Weights of a small image captioner.
Model: 11.7M parameters, 32-pixel images, encoder arch convnext, encoder norm rmsnorm, encoder depths [4, 7, 4], encoder widths [64, 128, 256], decoder layers 8, decoder norm rmsnorm, decoder activation gelu.
Training: soap at rate 0.0029, 25000 steps, batches of 256.
Data: trained on photos of plants and fungi (iNaturalist), 45211 training examples, 141.6 epochs.
Rows from block 4 of the text decoder of a small image captioner, named by matrix and row number. Rows with one number belong to one neuron. Each number is 128 + 24 x the weight over its row's rms, rounded and kept within 0 to 255. All counts start at 0. Numbers have three digits each.
After each neuron's rows are labels from the 100 texts, of 14848, where the neuron reaches its highest value: "fires on" is the input token at the peak. Only what is clearly more common there than usual is listed. The data: photos of plants and fungi (iNaturalist). In brackets: how many of the 100, against the usual share in percent.
# fc1: MLP up (decoder.blocks.4.mlp.fc1.weight, 768x256), inputs 86-171
# fc2: MLP down (decoder.blocks.4.mlp.fc2.weight, 256x768, transposed), outputs 86-171

fc1.81:129114116086083118124146121146139147129145163079132152153103147127116129118115151137107149123096145126122110139117154134141102099108074132137124150132112061106133105104097106157140148126148124136138159165150132167125122155137129118153166129108142088128139176
fc2.81:123130117099093081103120089101127098132092139145105141144152135113132184114130114112120097100169149142135090142097156114112167142194172124139105113141165136117138083108166094131178086146137080152083105110085126098132111150108080120151095086103081144160122123
fires on: ")" (100 vs 5.7)

fc1.88:151118106123145119122101149108105180124137128127116158124134111142161108160112108126122141148134148116121132122151080063123083131155061088123136160160170159118108128143110095141132139119133099114118104126159146101105106101184140140123134152177136106130120144
fc2.88:118121151139090127121147167105113180126121126113098098140125165116199132135082134106134128141151111088148123119171101116136134135132158158167120111115097101100136141124135095134098168146173172109165126136134119143113100134151156149121144157110154155168148117
fires on: ")" (99 vs 5.7)

fc1.325:147124140165133157208107131111113132094131131176126113134100126145114150158154111077147129110162135100121147147149113124157152138136130098124129128143132147141136119134137106112116124126106129102157103112085144113136103087082117150151132123148158136152132113
fc2.325:169134151158166126107145066130153091123149108122137203161141105114148113098077123116100153099109115098126133109096143135128134102129121143107132129100150117137150093146119143112149106141079119101131092126092188122096067122147141129095127129134133107131138173
fires on: "," (100 vs 17.4)

fc1.234:125119129076117172163155157086125121124123146157147122135149122120110125075148137080098152121090172131121141139148168117092135158131137146112148150069138134158107126115172161101135116102142109166089139129143116152125124156162127107147106115143138102138124149
fc2.234:194121107127158124112114119136161165106103095121134183155135116097177152164110104110119149122153128140149142078169108139143131138114112131102171118141136116098085160149110174142146092134110130160146164178148128142157130113136122155113087162148130092133097119
fires on: "," (100 vs 17.4)

fc1.331:102176139132125092102124097092149123084133106180121102151136136129151118098132120155172129119156105145139136151097109131148096113157080121132100124158126083137128182151142178135135124124119138137113092133111137125117124116138093124110132138112113145113132121
fc2.331:097067122106100173155088171162092162119129111103111134133131158130123138119128158074146145125161142091143118067162102164119106093136136117137146117142161170117113136115125148121156082125109099126118175174165128119171155076172136132142102134140110185155126098
fires on: ")" (100 vs 5.7)

fc1.671:123086122135092110127144106169165145136116143082152121168141133134143141134127140119112130099126133129148096082166114172150147150101141109117153121102099070141091099153150109140118119074074122136090161111131130163148086174074116156124089124127139095113111133
fc2.671:100101149101116106165095137098126116121101135168140120092137144122115159133108105097142118131153126080140135134124139145110122136160094132132118078117152171151143108135119123103141116111098105096139149094139158132170127139130161136124097117081160096137143123
fires on: ")" (100 vs 5.7)

fc1.578:117135129107134150152122142152132154174124114181121129149138136107146145141134166110115102161135149145102145110121152111149110081147123112095137167123150081166129116152125092137099140093148139140148097169107098109154112153108138102186077118137168124142152125
fc2.578:126107127151128059115092173138108153138092109139120133140137124187168172117113118145137108115151113105089096151135137117125152102126124135135127115112152160148135117135123197116189103108124108102132094174132105157111128083143156129134104150092174143144142121
fires on: ")" (100 vs 5.7)

fc1.238:139131134115101110081130113091118115078093107142123132129120118100184101136191151144155141178102128120133144077160132136076143096163101125151140127097127167096171131093105173094143133138140126153133118121122127141078148087135152137123113137143131120143127132
fc2.238:101084145115157087146155144148164131149167126174154127146156153099132118116118082128163118133118118122143142108122131132148103150122115136112164119113122142129149121133121130132114136134132140077109170154140136151130165117122118111142115076113132108100176142
fires on: "," (100 vs 17.4)

fc1.348:119133102092141139157116160141138169143164139099121129133104170150179134124112132132152114118127106162097104139105189123107148120108159154144154113075190147116169134151158123156130104132163149131135107140145140141131124122132135096133148138110157108140131140
fc2.348:121103137122084162142131112150103159128140110154120120141120146102124089121150146127114119116157150100155105087107068135118121161109118121097156088138139137135097130126101122114108153130141122164123108166132077096129092120087123117146159100120108148115151098
fires on: "," (100 vs 17.4)

fc1.540:152158107130048123103098107158148090133131152144131086154158127112137145123153135153144123119144120112115119135117126115135112152124079113154109105126116112184107137136108149135123169112117131126131111125119119125132104111153156113089107139098081137135155105
fc2.540:089119131114126120154120145097182137161094107141105129153135153137134144096087118086160156135141143131131153115150107129117130124103151151100146139077117130079113158132105124126148088129097142109134178133136157115137159130143117107134133161135102160112131154
fires on: ")" (100 vs 5.7)

fc1.78:150099114143142097134129133105153136114129164158152073126118153129105135162135095130133150119149106136143139124104148133124142134146082121136097157169126200157150124129115126074146141130159148120097092146117120124122136102111119177169121111114192159136154125
fc2.78:139127106127123128101114139119188155144152112083121148138136136169172162146122113144138161127108172125131107119153139099121147138112117119118110075128112125125139124134097123130134155168099105145138145142148107155155117152126142091082120121130126113127132122
fires on: "," (100 vs 17.4)

fc1.220:124146116127119132161127109170161166157102158092137136119112127123170106158111138145098109117104125117145088125126101172133131165112136106114136129101090074128116114174140075114124140109114120145104116129178101135136156133117146130129142131148125103144138121
fc2.220:119098104113159098120113176093119121126123108141148135165160156142117123112121121141174141147145153090106080128168151118116125113149085127145104088109163176168129088152134166149165133133161131112144095126129159158150113118101144138132079146060101102164125148
fires on: ")" (100 vs 5.7)

fc1.695:143125100140122127142125138110126159086166110110143103113092103138146105154091143104129121071146140095138135141125142138153102154141157132133138093137129109126118109185101106148118118124123090101100132139089142144114138104158144145085167104119136124118139102
fc2.695:147176142098120160109135134121123112171092108158144171146139134146109120137180147154128127134089084098124106162122099119073120108119108110145130129115153144136135119120155132119107087147143135132103125124132106081131122135149134111165112152161143097156125124
fires on: "," (100 vs 17.4)