python train.py --model="image captioner" --dataset="photos of plants and fungi (iNaturalist)" --train_examples=45211 --image_size=32 --crop_scale_min=0.7 --horizontal_flip=true --color_jitter=0.2 --tokenizer="word" --vocab_size=1482 --encoder_arch="convnext" --encoder_isotropic=false --encoder_norm="rmsnorm" --encoder_activation="gelu" --encoder_mlp_ratio=6 --encoder_inner_norm=false --encoder_patch_size=[2, 2] --encoder_depths=[4, 7, 4] --encoder_widths=[64, 128, 256] --encoder_kernel_size=7 --fusion="cross_attention" --decoder_width=256 --decoder_layers=8 --decoder_norm="rmsnorm" --decoder_norm_position="post" --decoder_activation="gelu" --decoder_mlp_ratio=3 --decoder_head_dim=64 --decoder_fused_qkv=true --decoder_bias="all" --decoder_qk_norm=false --decoder_parallel_block=false --decoder_inner_norm=false --decoder_positions="sincos" --decoder_cross_attention_every=2 --decoder_tie_embeddings=true --init="kaiming_normal" --residual_init="scaled_by_depth" --optimizer="soap" --beta2=0.99 --learning_rate=0.0029 --beta1=0.95 --shampoo_beta=0.95 --eps=1e-08 --precondition_frequency=32 --max_precond_dim=1024 --one_sided=false --adamw_lr_other_params=0.0014 --max_steps=25000 --batch_size=256 --epochs=141.6 --lr_schedule="wsd" --decay_fraction=0.3 --final_lr_fraction=0.1 --warmup_steps=1250 --weight_decay=0.04 --adamw_weight_decay_other_params=0.01
Rows from block 4 of the text decoder, named by matrix and row number. Rows with one number belong to one attention dimension. Each number is 128 + 24 x the weight over its row's rms, rounded and kept within 0 to 255. All counts start at 0. Numbers have three digits each.
# q: cross-attention query (decoder.blocks.4.cross_attn.q.weight, 256x256), inputs 192-255
# k: cross-attention key (decoder.blocks.4.cross_attn.k.weight, 256x256), inputs 192-255
q.71:115139138119072141153125168109118130132107111127146112117142117142154168096078154124114164144124122158142163093130106160148095129105108145166136168135154132103110134117146105158141156086170112
k.71:112176137106103125123139122146107102120117138145115174132127112148074125171101115107170104114158141110155143123134104117153117116105143120102131182125141119152088095138119137123127147109117154
q.72:149125128147146091114127079140142057108115130122138107153132145133144067141088130137126133138140139050130126190127146119161129067136146163126149117142153127114115172156153147134144124123134113
k.72:121124118136127124122115120170150144123147122088124112149150148126152101138171111142130150169098150137139119128128119117093111109140139135152106154129134123147160127158118176170140094112129154
q.73:139141149106115133184134074177165114137108113112124151064106129169064104147069146110137120118083117120116127193091136133065111160133122149124124133112147119108125144128132112099162147115131131
k.73:103128103120126113130102177093114114125163120126128133133093118148110107133136137126138135170156163090123128103104115130143125129119142092152119119137174129145113129129138147093090081156101153
q.74:127113143145143098155141164134099117124150139133132127150115112123122135086115112123090130141105135149128108085140078123169130147172151120141149124123127146133122126107129165123120132130137101
k.74:167150131108077120117115095146128100114088118172126131112111149123112131160138161086088120093119148147114149124176113146111124150133121137114087131129126127121201136163106132119163128142141102
q.75:096125116144091120166121100113148076159156097176140159100147147123121121099107138125133114127115136097166126124111123145091105120146104103135129118159168123077156125109109117147115151154129105
k.75:134159166079152148097100161184156146136144182119105151157148104107086114099140096159130096134108117098113132145144139122125133114107091141137155109174104128133120130158098136140124083110125125
q.76:139153126173143121133158137129168163159150120105099166138151146085117140126122110128126148132108162206104161117110118124129148134090162132156097151166098184074143137109133120145093145131138137
k.76:103080097147104105145125092149129117114122115117174087108075127087131134121130121150145136106156117087100132115165095105132159160142132099145095161089116157109145127095110118091116140116140128
q.77:127122168120093156134150176140123171086105163161132085101081149143129114139084170119090138138133112126068136136125148157154115126098133139120101167088115116138088128132132118109134161104136106
k.77:110140133162150142161117124163140130126123130116106170125136135150085137151120120179171124184112105088164124107131128080138122147116165132097162126135155141120138122163129140098106144104156157
q.78:162139120110095153115098156102135113133155105167113130103111157150155127140093143150133112127161142106100110140110131139131105144087092084107097139142122089108100103087121100152102116118125107
k.78:114183139145134157094107111122117153153135120104112157110120099138120122127076131128155121146132140117138158106112165105150154150153118148090156147124100141127112106157081130167143113118106091
q.79:178139119117110146117116166108120164140131170131124105166120169125165161120125090111101138134165137133097171095190088126147135101099127133126104149119101113117123126094127167120143143140101151
k.79:168130112136109103126121108152148106120144095132157111103125140126136157183138173110134119112115178115174137151108146123124125114124132120134146109161130172115161153158128101124166126131136177
q.80:141102163155165131109090135121133132141122123154178159123146150083107107108154132134100186139133140142119141109190140129111114129149150170103129125124126129119109105145161110136109147123132120
k.80:168138106103138124083113153109113151125106159143162111152139153131131115136176113109155128136151131100108106143101136124127144133134129119141140112099148112122107126139115126096128157137132109
q.81:157126166087136143116117134108088166102115133122144161134135128119162180134142172134150137161135159136122165128133129159116078161119109082086136126138122146160106104132132122125139126137075108
k.81:140156137133152154137097155117110122138144121124120163124151165125149148119097138126127113141101117138114115145139126131140141103097120138099113120145096107102111147132130174159130112146182127
q.82:153143149100175129133141109097114135114130151099116133149135125140123118189157174118145122107077146145136117162085125129155123103136137119145116118150062132124143143140122143111150144155101165
k.82:141163120138102099124151128140126152154192120107155092163145095150177138123158106152112153160162116141129096127110131093122110130107154124152114079103104131135128137148130104103107127169135105
q.83:148107106120163132065118167085162142116165125090134150116156119135145122098199102144109093120117110123137096148133144084142162157117143090116161123126121116151122119126166152099105174129083116
k.83:135110111160109116107115109115146106139127195180123112137113122083097118143119174095089144113093113122113114133128166145096123111126127104163123090160115122114159148082108079109165134168103130
q.84:185101136155121111107142142109135103129127141157150097120081149156113120167100157150146154173125124134136117162115062138155129121093147115078102134169116139105123158144150149152169127149125141
k.84:181116136118133131128133109099139110114147111144106098156137130120150147173167155099139118118144151138121147138120104096142129117132086102140131144154196124127166134136145122111132095071123081
q.85:111081159112115124129087156083120178103094150140129114107105160133135144086083118141105149137104141151116092091143132143164116127109114128115151156121093116125144125175108158124133101090137109
k.85:113153117168097123161127126128106132117109090149059140108142111085148118112149128110147152163135128118133127133131118108110153164150139144141146130085125128130125105126087141129134137119092137
q.86:147102125128144086148150171143147150120120123115110083148125155089175116105154090087147116129107166142165114138133088129176130115077137143117091114147143146105146145179103122115153134149126133
k.86:144109127127115101107178107156134138135143098099141126095151139150123121142174151134165164191160111117144149088133076115105121123108119090134140067083144142134137128160106150067147167109128116
q.87:128157120159118123137121127144134127162124104131120126154150155082156130149148136138129109126143098111138128131155123139131122170167107132114117149133138094159131078123098086133152154138111113
k.87:137138179079160135141116149094128151146141124102140125102151137145123129135111132132149093110142159145118104142100159099128122136110148196123099117140077147141109113140158118122150137103163114
q.88:145091156113128179148133184122154109151156109161145135119168104097142149124129112082147150143125109136135127078102099175137184149122112100140123141127169107101111117126099107117132098159144121
k.88:105116124113157158126153147132117113129087164132146107179102131136106093080121132146121080151104161140078152119095127136096149123147103143058098163119096135143102137096134130142106138134129134
q.89:147132149131141130126092207105105154095169134159113136111157093091131156118146093143100127141121120109126133079187128120181141163128133110080126166136119148133108108079136133141104138155115108
k.89:091159137144168115136143126119130104112096155154082154085103118102143150140129159103132101145100135120113148149122093121115099143138142171087097161093099132114101147126100149127111170110162161
q.90:134124122166169115147120147110124153079115123111129109140171110129113190089163097123121127111097109127080137140149082115117117116116165152136160105096124122126141168088131160117106163108173135
k.90:164111101108092118129129125112155104122114135233165137139154145103150151144128116137135109091142110150147159107184154125127144136130140125122128079127143166125131143146125079095162172172138089
q.91:126141113191134117102170154147123123140126157132144160148155097149109146117113127108169143100120149130106109147134086067153120079122152140103140107129116174110170127140154148157111117127085090
k.91:158157124172091118125149082141147107126132097136148111151085128101108146167134139081115122112101119122139107117155070149120174159090114095126144113102178138106128152172131100115151131087137151
q.92:132102144106130149114136173102100168111129154132130112120114134154121128132164143138109153111107132113078105145102107187174108141124144133101106114131097116113086140155149150126160103091114139
k.92:091099144125152093108189153117140118105095092173134107122094130091164185117115126124158101123110133149121131138119115089122128106169121136084099135074095119120105108123140102113120130085128074
q.93:149151114135089137128203157111119157140116118105156142175147111120124099148098157119154188144115139156123169129094150130138135141110143164116109128099107122114108152188124116161110137155097168
k.93:168143133140109157160161089083111120138102150143138115129115132138118156153201161065153124150154158133146132148133123132138116093117146114164102186117145107178143091136123118119145154092173155
q.94:109119136131122133115130138161144074123164120162119095152163116174119119141087108138105158093145176141152138102124135166135142132142141170079068135124124119094122118110136134127127121144106100
k.94:114160136105152121107130074135119101112125144114107166117111114131138140145182142137099109173139135150090162087127114154118092153102145142102084186137097138169150144116156171091115125119149138
q.95:091133156152146124122107136131137102137115119111115113170121112074152179136182115129099131173161097172092117112167206119105139149151136127132123143135107142167142096091119148128118124152125114
k.95:108126103101129121102157160110155123074097158141145144093168110124130167097144142107138110129134120116075167125147114126104120170155149123116098150123106126127107105125128082117183153144115114
q.96:146139131147114169141067179161143169117148129125132143110142140117147126105115127136098130149142123132070144082126140109159135148082130118159130161096141129126079110103125147131140139134113140
k.96:083182144120146136121120126117119092107077170128155144113115117081138125118084137126119137130106115127094073077130119122133128110146138144076142149087094130168057118104131143104145129153128130
q.97:119109110140122153124156124121164121176117119134148093133084134122108122131080141080150101085148115121138132104063146127067167101136148121150112105134157094076142152136124121099143114141113152
k.97:119117116110091171132147133138149100146135145157126135171160121108043057128140096152145142156106166142080146147167128113151133103113119111105153164143106095133144145156118146115174151137090118
q.98:137132121110160111170092082128118159113105148169138106145131145103140144096116136105130150154099133111099135177144120116106132094136108128128186144148141108139130156127091152101162139118115086
k.98:119121153107151110152131088112150133119159133135098167135091122113117119101121135156128120102090116146163118112121143143118106095129091161089115136109161157148182152156148163128100121127116110
q.99:138143142128144093161055068134082107079120064125135094176129111128181123120112162071126126113110134146139119133135113087145143118131145142116151168126128137166150117147119118128166115120138121
k.99:062128106116085151119077137156136135122101149129107117086091133150082147133089115148087114162127090104109095117123144113170125154119127137136105104115085149107109119123135182153093130127135138
q.100:111078126131142090164123052160151088148100120132147131127128120145121141152139135150117086108135153127108113176126106104105133120142121172101142119168124164121144172171140138132131095140132122
k.100:116119109131100147139135117160118114117095090166102092144163135093083133137142110156160141131132118130160128125144118136149117133123119135107184133151166192120179150149112086132144105136114150
q.101:085114099185146120164075134145179149121168088186156080114122106140126109150090091123143109120156130122147119121072120128126115139130085118097095140117151098151140106094144107138107116120116109
k.101:090114120097123144139097166163111126129101137127095163113074086120077109112119093161110136131082130133132117087154120157104113111162127126066118144125104130133116136109130142127170116139097125
q.102:138128113129091188119136156143128111151132141184136137118154159100131155125144138106103154143154072120131149080155118201085126161089073113108109132123151128117132136111139124151110149131107135
k.102:136114121128128148092173170179103126129166126154116096176132116160087132136127136086153128105099092132102106149092155142137147117099107097121148127124128064129111085121129100131140137089148103
q.103:140156123151144184110117094123119163114117110144108098116087182135125107108106135125135126129140117133093119177125135116164154119138119095097150123100132137133156168141142174146174120146155137
k.103:113113128123092141150039114142141126094093133139093131137111091119136134151112162116122130171119121155116151139166102139136134156126126120095130136151125144161169148113168115164111102121136129
q.104:077105122135180146113106084127106110131157156127130140091114162125167128107185138137126112116135146114094124085140170121116157123145101106143147134135180147110154118118105130087116121164116134
k.104:132158099122087142115067155160108112099123133142141113139152124103111148100151128112096114135084115125111136125131134131119135086120128152142169100147125118121130180103110121139180138185163138
q.105:105147121121106178102124209136114131160126122144118104149117133137129106118098129157119128136140088137111157111111164147163113150114146154138132167109117134130067137133142106156123141130103124
k.105:105140134133101129126145135118117110096134122112124118110128115139107103143155133132160135148171156123135157083119123135143116129164126115111145111090151113159095135142111124105131153125149210
q.106:163096107143128170125125083168136145135077150122148106152140144152118134083145139138141139112089124169135129137139149092117114089114116104141141088151160129156114130159092135115090170118131121
k.106:152121128114071097115142126144125116145160099118118115128137100145122149155110119126129121136093132111128133135126105132164120101090098120132157078153159129109099111158119094112111097123120109
q.107:114110121120147103087140118143139124133111126100132143113126091142121119095171097140137128129111170110165093145130123080133119125147162126117162096144155121145105125132119136124105114101138151
k.107:145115113158127120135167079129136126131146126155156152140157109122173167138127129120097109104119124138124165171137119108074152109094133130128113126141142103138157136131132096138149144130096091
q.108:124090109112124159110133185115106165131122156109136180094097113109105106135131128099128150135131148126122098034144151101166117103094109139148087110146134088177111104108131111128128094155084156
k.108:118153135144081129144136123144140144112110114147161128107159108131067126163137141125140088123135123134113130130103103128108113133120108163149150128160151156137131082131111068113143159122108143
q.109:077118095114133105130130109141139105125119153098125107091152133169095135099118133148145103102110157122146123170135138155120132090139131150175145104129143144131117157134138138093118125123134134
k.109:094120144115126151117127125128123135140116105146151155093113164148114165108136166118156132137111115124137130145141133113114122124092100138092103129093112148109154126164120133102114150141134137
q.110:146162143133193089112142150106103163156127141138133107145128101088147134138164072101120155137125110146139146143149121100145120149130163099099111160147074164149104095139089160146125109141113134
k.110:133129146132163150120129119067107104140117116124139096127122133084204100143149164121150127131087146095173143125114125137135125138173156128132090110099147116140109122125145139123132134100162185
q.111:160181128112139140150152124131156129141074087136142155165144128107106160157111128117168137109134147157162098130177126123125113144146117106085108128145124141126201126132110109123139130151134145
k.111:119123118163154138139121117115131166099089134098130116141113144120175145108130079080095127156120137127130117110102124140140158122097136108151112094092089109097068160063109106173083128123170120
q.112:082075106125147070115136093128136105121077161106144122105142096164115116123112143134142114108121162093117126172097146087128088100120166126113128103100137109112109141160149120102168101115092135
k.112:134117135092079083104142131127108150149159088151127174112132158147110124120109124127125132131106143127168110114125144114132115152134129056139129108135115124124091101146136107093123135146088137