Rows from block 10 of the image encoder of a small image captioner, named by matrix and row number. Rows with one number belong to one neuron. Each number is 500 + 25 x the weight over its row's rms, rounded and kept within 0 to 999. All counts start at 0. Numbers have three digits each. After the name is the row's rms in percent of the matrix's.
After each neuron's rows are labels from the 100 images, of 14848, where the neuron reaches its highest value: "strongest on" is what is common among them. Only what is clearly more common there than usual is listed. The data: photos of plants and fungi (iNaturalist). In brackets: how many of the 100, against the usual share in percent.
# fc1: MLP up (encoder.blocks.10.mlp.fc1.weight, 768x128), inputs 0-127
# fc2: MLP down (encoder.blocks.10.mlp.fc2.weight, 128x768, transposed), outputs 0-127

fc1.595 098:497461462502504488501481468477505471530540467479491514494506513447528482502490526478534509538505493536520526498507533505493473516474496465497426508520529444506483511517493485508470513503517484463488486461520490476543505519472519486496491477529474514493512551471521465474506517511516505497507504488535496515518540535539524570446479521496457487547480499534511504485496518524473467530487
fc2.595 099:485487548495524523446487544503512464489491547485514486499500501471454490504530499538493507512523489540486511496491506471474524548482490506502534495463523516487484463492478516524489483522545556455516525472456487456470491515477457530519492524526507487519565503506480527532524523533514532497468471552504495493483539490481491511503493512462500521501517469472506521483492508526496554484519
strongest on: order Lamiales (25 vs 7.4)

fc1.156 094:485449497505525482483454503516509532465462501500513490514503493495516523541479521492526515524522515519539487512508520506551480487477496489499447508456502487516480497505496480475493519534548550516534568481497487533543533498485534468482490559486537477479544504508513496520504461541491501522503502432513534503530522508486494532470522497502475493547486512468489489514488514520522531530516
fc2.156 089:503467497484501480496461495544532466477487523505511480487512516460529479512504488532501525507511507519477481536484457535497484505498494503497455521525503511485503493446511502462516546517520493494528477509466509485462486553504503534497446520535549508501503510519530535493513499477466467472432492509531502496492511495500511449507487478513477505441481486532531558485471472454461481519520
strongest on: order Asterales (42 vs 11.3); family: Asteraceae (42 vs 11)

fc1.386 089:470476498477505522491526497507500494490516510487453528497504529509515442575460510489486517492547487513538516486485553538546538517493517512505510522513488474524482523483475480489489486476514442490453519507468461486529496486510478532528520466520472538526496491529510515524454515509469508527462505515473499518514508473537501516483438508493533474495497511524509509469488479532532464488536
fc2.386 101:491522548473501454515500496469475530462455496515527526524461530479493445518479517509495459512501520518490495504517509472472488517455541506551478492527526467472487530524504522484502474482497496483495491493467461509528489485522510537488457502486495517484491549486534460485527480527481486505481528500525474558525506446507486466473485500510479505513450483491488531501460488517465444488495
strongest on: class Liliopsida (28 vs 9.5)

fc1.689 097:525525503522494469543461478493495479531494446523493509519508502483488478514497518541448490493516490543492481499515454473530481509475506521479483534540439561521485530537534507523546530455474494499491496526490496545515526518523513539508506494463515507484507546512498460498506517494525464510500512454464513499563522536521495475477508492512533468492486504496476501509472507512537526507482
fc2.689 102:496494507506481506533498495519500518530504471498516463461543450544527515510480478522527460528520479511522491484504495530459505537492494469557511467553480514552514484469544481467482537515497520530489481468492469486463523525542513444518492508524495520511521505511538522498536498484541476518469440490475523476507484507509532511478524526499501508451523485483500495503522519526533520513521
strongest on: order Lamiales (28 vs 7.4)

fc1.32 097:503503516472460459491501504518496497488480502459539503505528475519534531509522470546510473501523530493488498465518503502515509480521502505490478512458528529505517500493480518489503530493528498487496535503529533495512507535514447502533495525508523523512531510478542531552459517507485530465508482459478503463492491487554548502560541514498427469504469517491556492465474501511519469499524
fc2.32 100:513550508500512493511490507498495509503491518513451541496446536515488522499515536507512495495512463507543513480481502509515534466508496565497554498526514454510504510521480476515468514508483461478512523528457502522527474552493488469516554484506455476488487506461457503465463494501484501536450456508455524503470518490509517499495481515516496506474516492462495482545456526534505480503474
strongest on: order Lamiales (28 vs 7.4)

fc1.408 101:513473510467482510520493497495533505519490460543507460532508470471519517506465475505436481509499480517531496514494521481490516519537506541532505557501529516530515507495508473512488450482485462489527536492451474503497530509510512499516521465505524497503498476499491467495581488494509521526527541507535524528509504532474522514488500495548506523461506486513544519532491490518491578517505
fc2.408 097:525517467468457485489464484506462497486528476527492496519479481518522459451467503505546494517505528494482487507484509494494514487513465504482510532487526553491531520541529490483530535539498478487499526491483488496524522477469524531535479440525486487498503515466558533449482487518449512499503499527518494499506493481513503465521512516487497524453506447483523467513559511527548487488500
strongest on: class Liliopsida (25 vs 9.5)

fc1.19 101:469515506510527487492467482528467457492494520483496542486527505455497448540509511444488526460495462483453462541457470516479471494480498512493476480489491507474493524538498510521508513537481495507511500463496508500541528526511448476532504485505539520522492494487513493492498511450523436490507546532486507463508523488488495482511482462496482518481495505465507516500514487488494572461471
fc2.19 097:514485457506463541484498530547437525478490491476482551483512471496511535469500473474525494509518487483456501503506512497498574534493476513492519461477483488519520471505538512512484503503468518459495505557463528510488493487504503539492501498503462528490509504483498483512522450508515545540503476502540477487470506498502545449510519506514500499492490522464507517499489550481516482492564
strongest on: order Lamiales (27 vs 7.4)

fc1.527 107:456503565519497510484486499493506511499527477429549515489502489479499496487539503518478472476523531529471516507513496447516533484494493477479504484446501503533523480526512496514497466515521487535511527476587479496481503561497494468519492469528501489502507489458514490528508535459494498527486459497477490531510453493526470480495437503499507494464504530511474498512494474476510492518508
fc2.527 088:536531483522500440466496506472518553539525521508476494434468482514540491479462468480525449491499485483461524509528481540496504497506484457480464470510477479492538493493504511499454517464577487504514554526505505525466500507493532506541511484471487495462511504502504483498496513500551502512496492502472485475524496484470536470476461492478472494489504513520478509511514478531467489493500
strongest on: class Polypodiopsida (30 vs 4.3); text has "fern" (29 vs 3.1); order Polypodiales (25 vs 3.3)

fc1.749 102:512516502465482470522518474473492501482484475519521561495514533514491497490491547527505524512494501505527512498501518518505503494499491507497482554461536491498526503478492493489540542525553466521519480485499467481464528522512498528512486529446493507456528488570496498506576543484482484510447503478480499468483461486524467503480530476549517511470488443487513504484505478502495506469500
fc2.749 101:484499481507498505497509444512525490507552554475443511530503471520558485534469523477497487500503540527473471534496507509475483507511498496440540455528509491480522470498492497479514537521548513541498515467478452527522521510492478536521549507469489489489477496487503515504521487496540515524497479463477531494503497489473533517502490500542538476520499460532476468514519506503470474534516
strongest on: order Lamiales (25 vs 7.4)

fc1.378 106:511505476502509518490471493531470519499514515479521474561500528511492546506510480530463541489540488526513488484498493538510503526537488550463493494571496525533564502464533484525485516525523512446518487549479513507491522476514504514516541459496500499516516477514499482498480521498509485521518503507538475475421495513498518538510499502478520514506468517545538477528513520491499512460502
fc2.378 109:509552504407504506521483532526504487463488468508497505519529460508532497458486486460537483520462492475503490510472492503519537496497493498430522504494545455494491504499481515481515467528518500480527525494474482495505471517517478481495473525497493492480514475520548487535490533515483476508537497499474517488557571495509517493538486532483499461471513500482518481492481463508518472510478
strongest on: phylum Basidiomycota (25 vs 2.1); class Agaricomycetes (25 vs 2.1); kingdom Fungi (25 vs 3.5)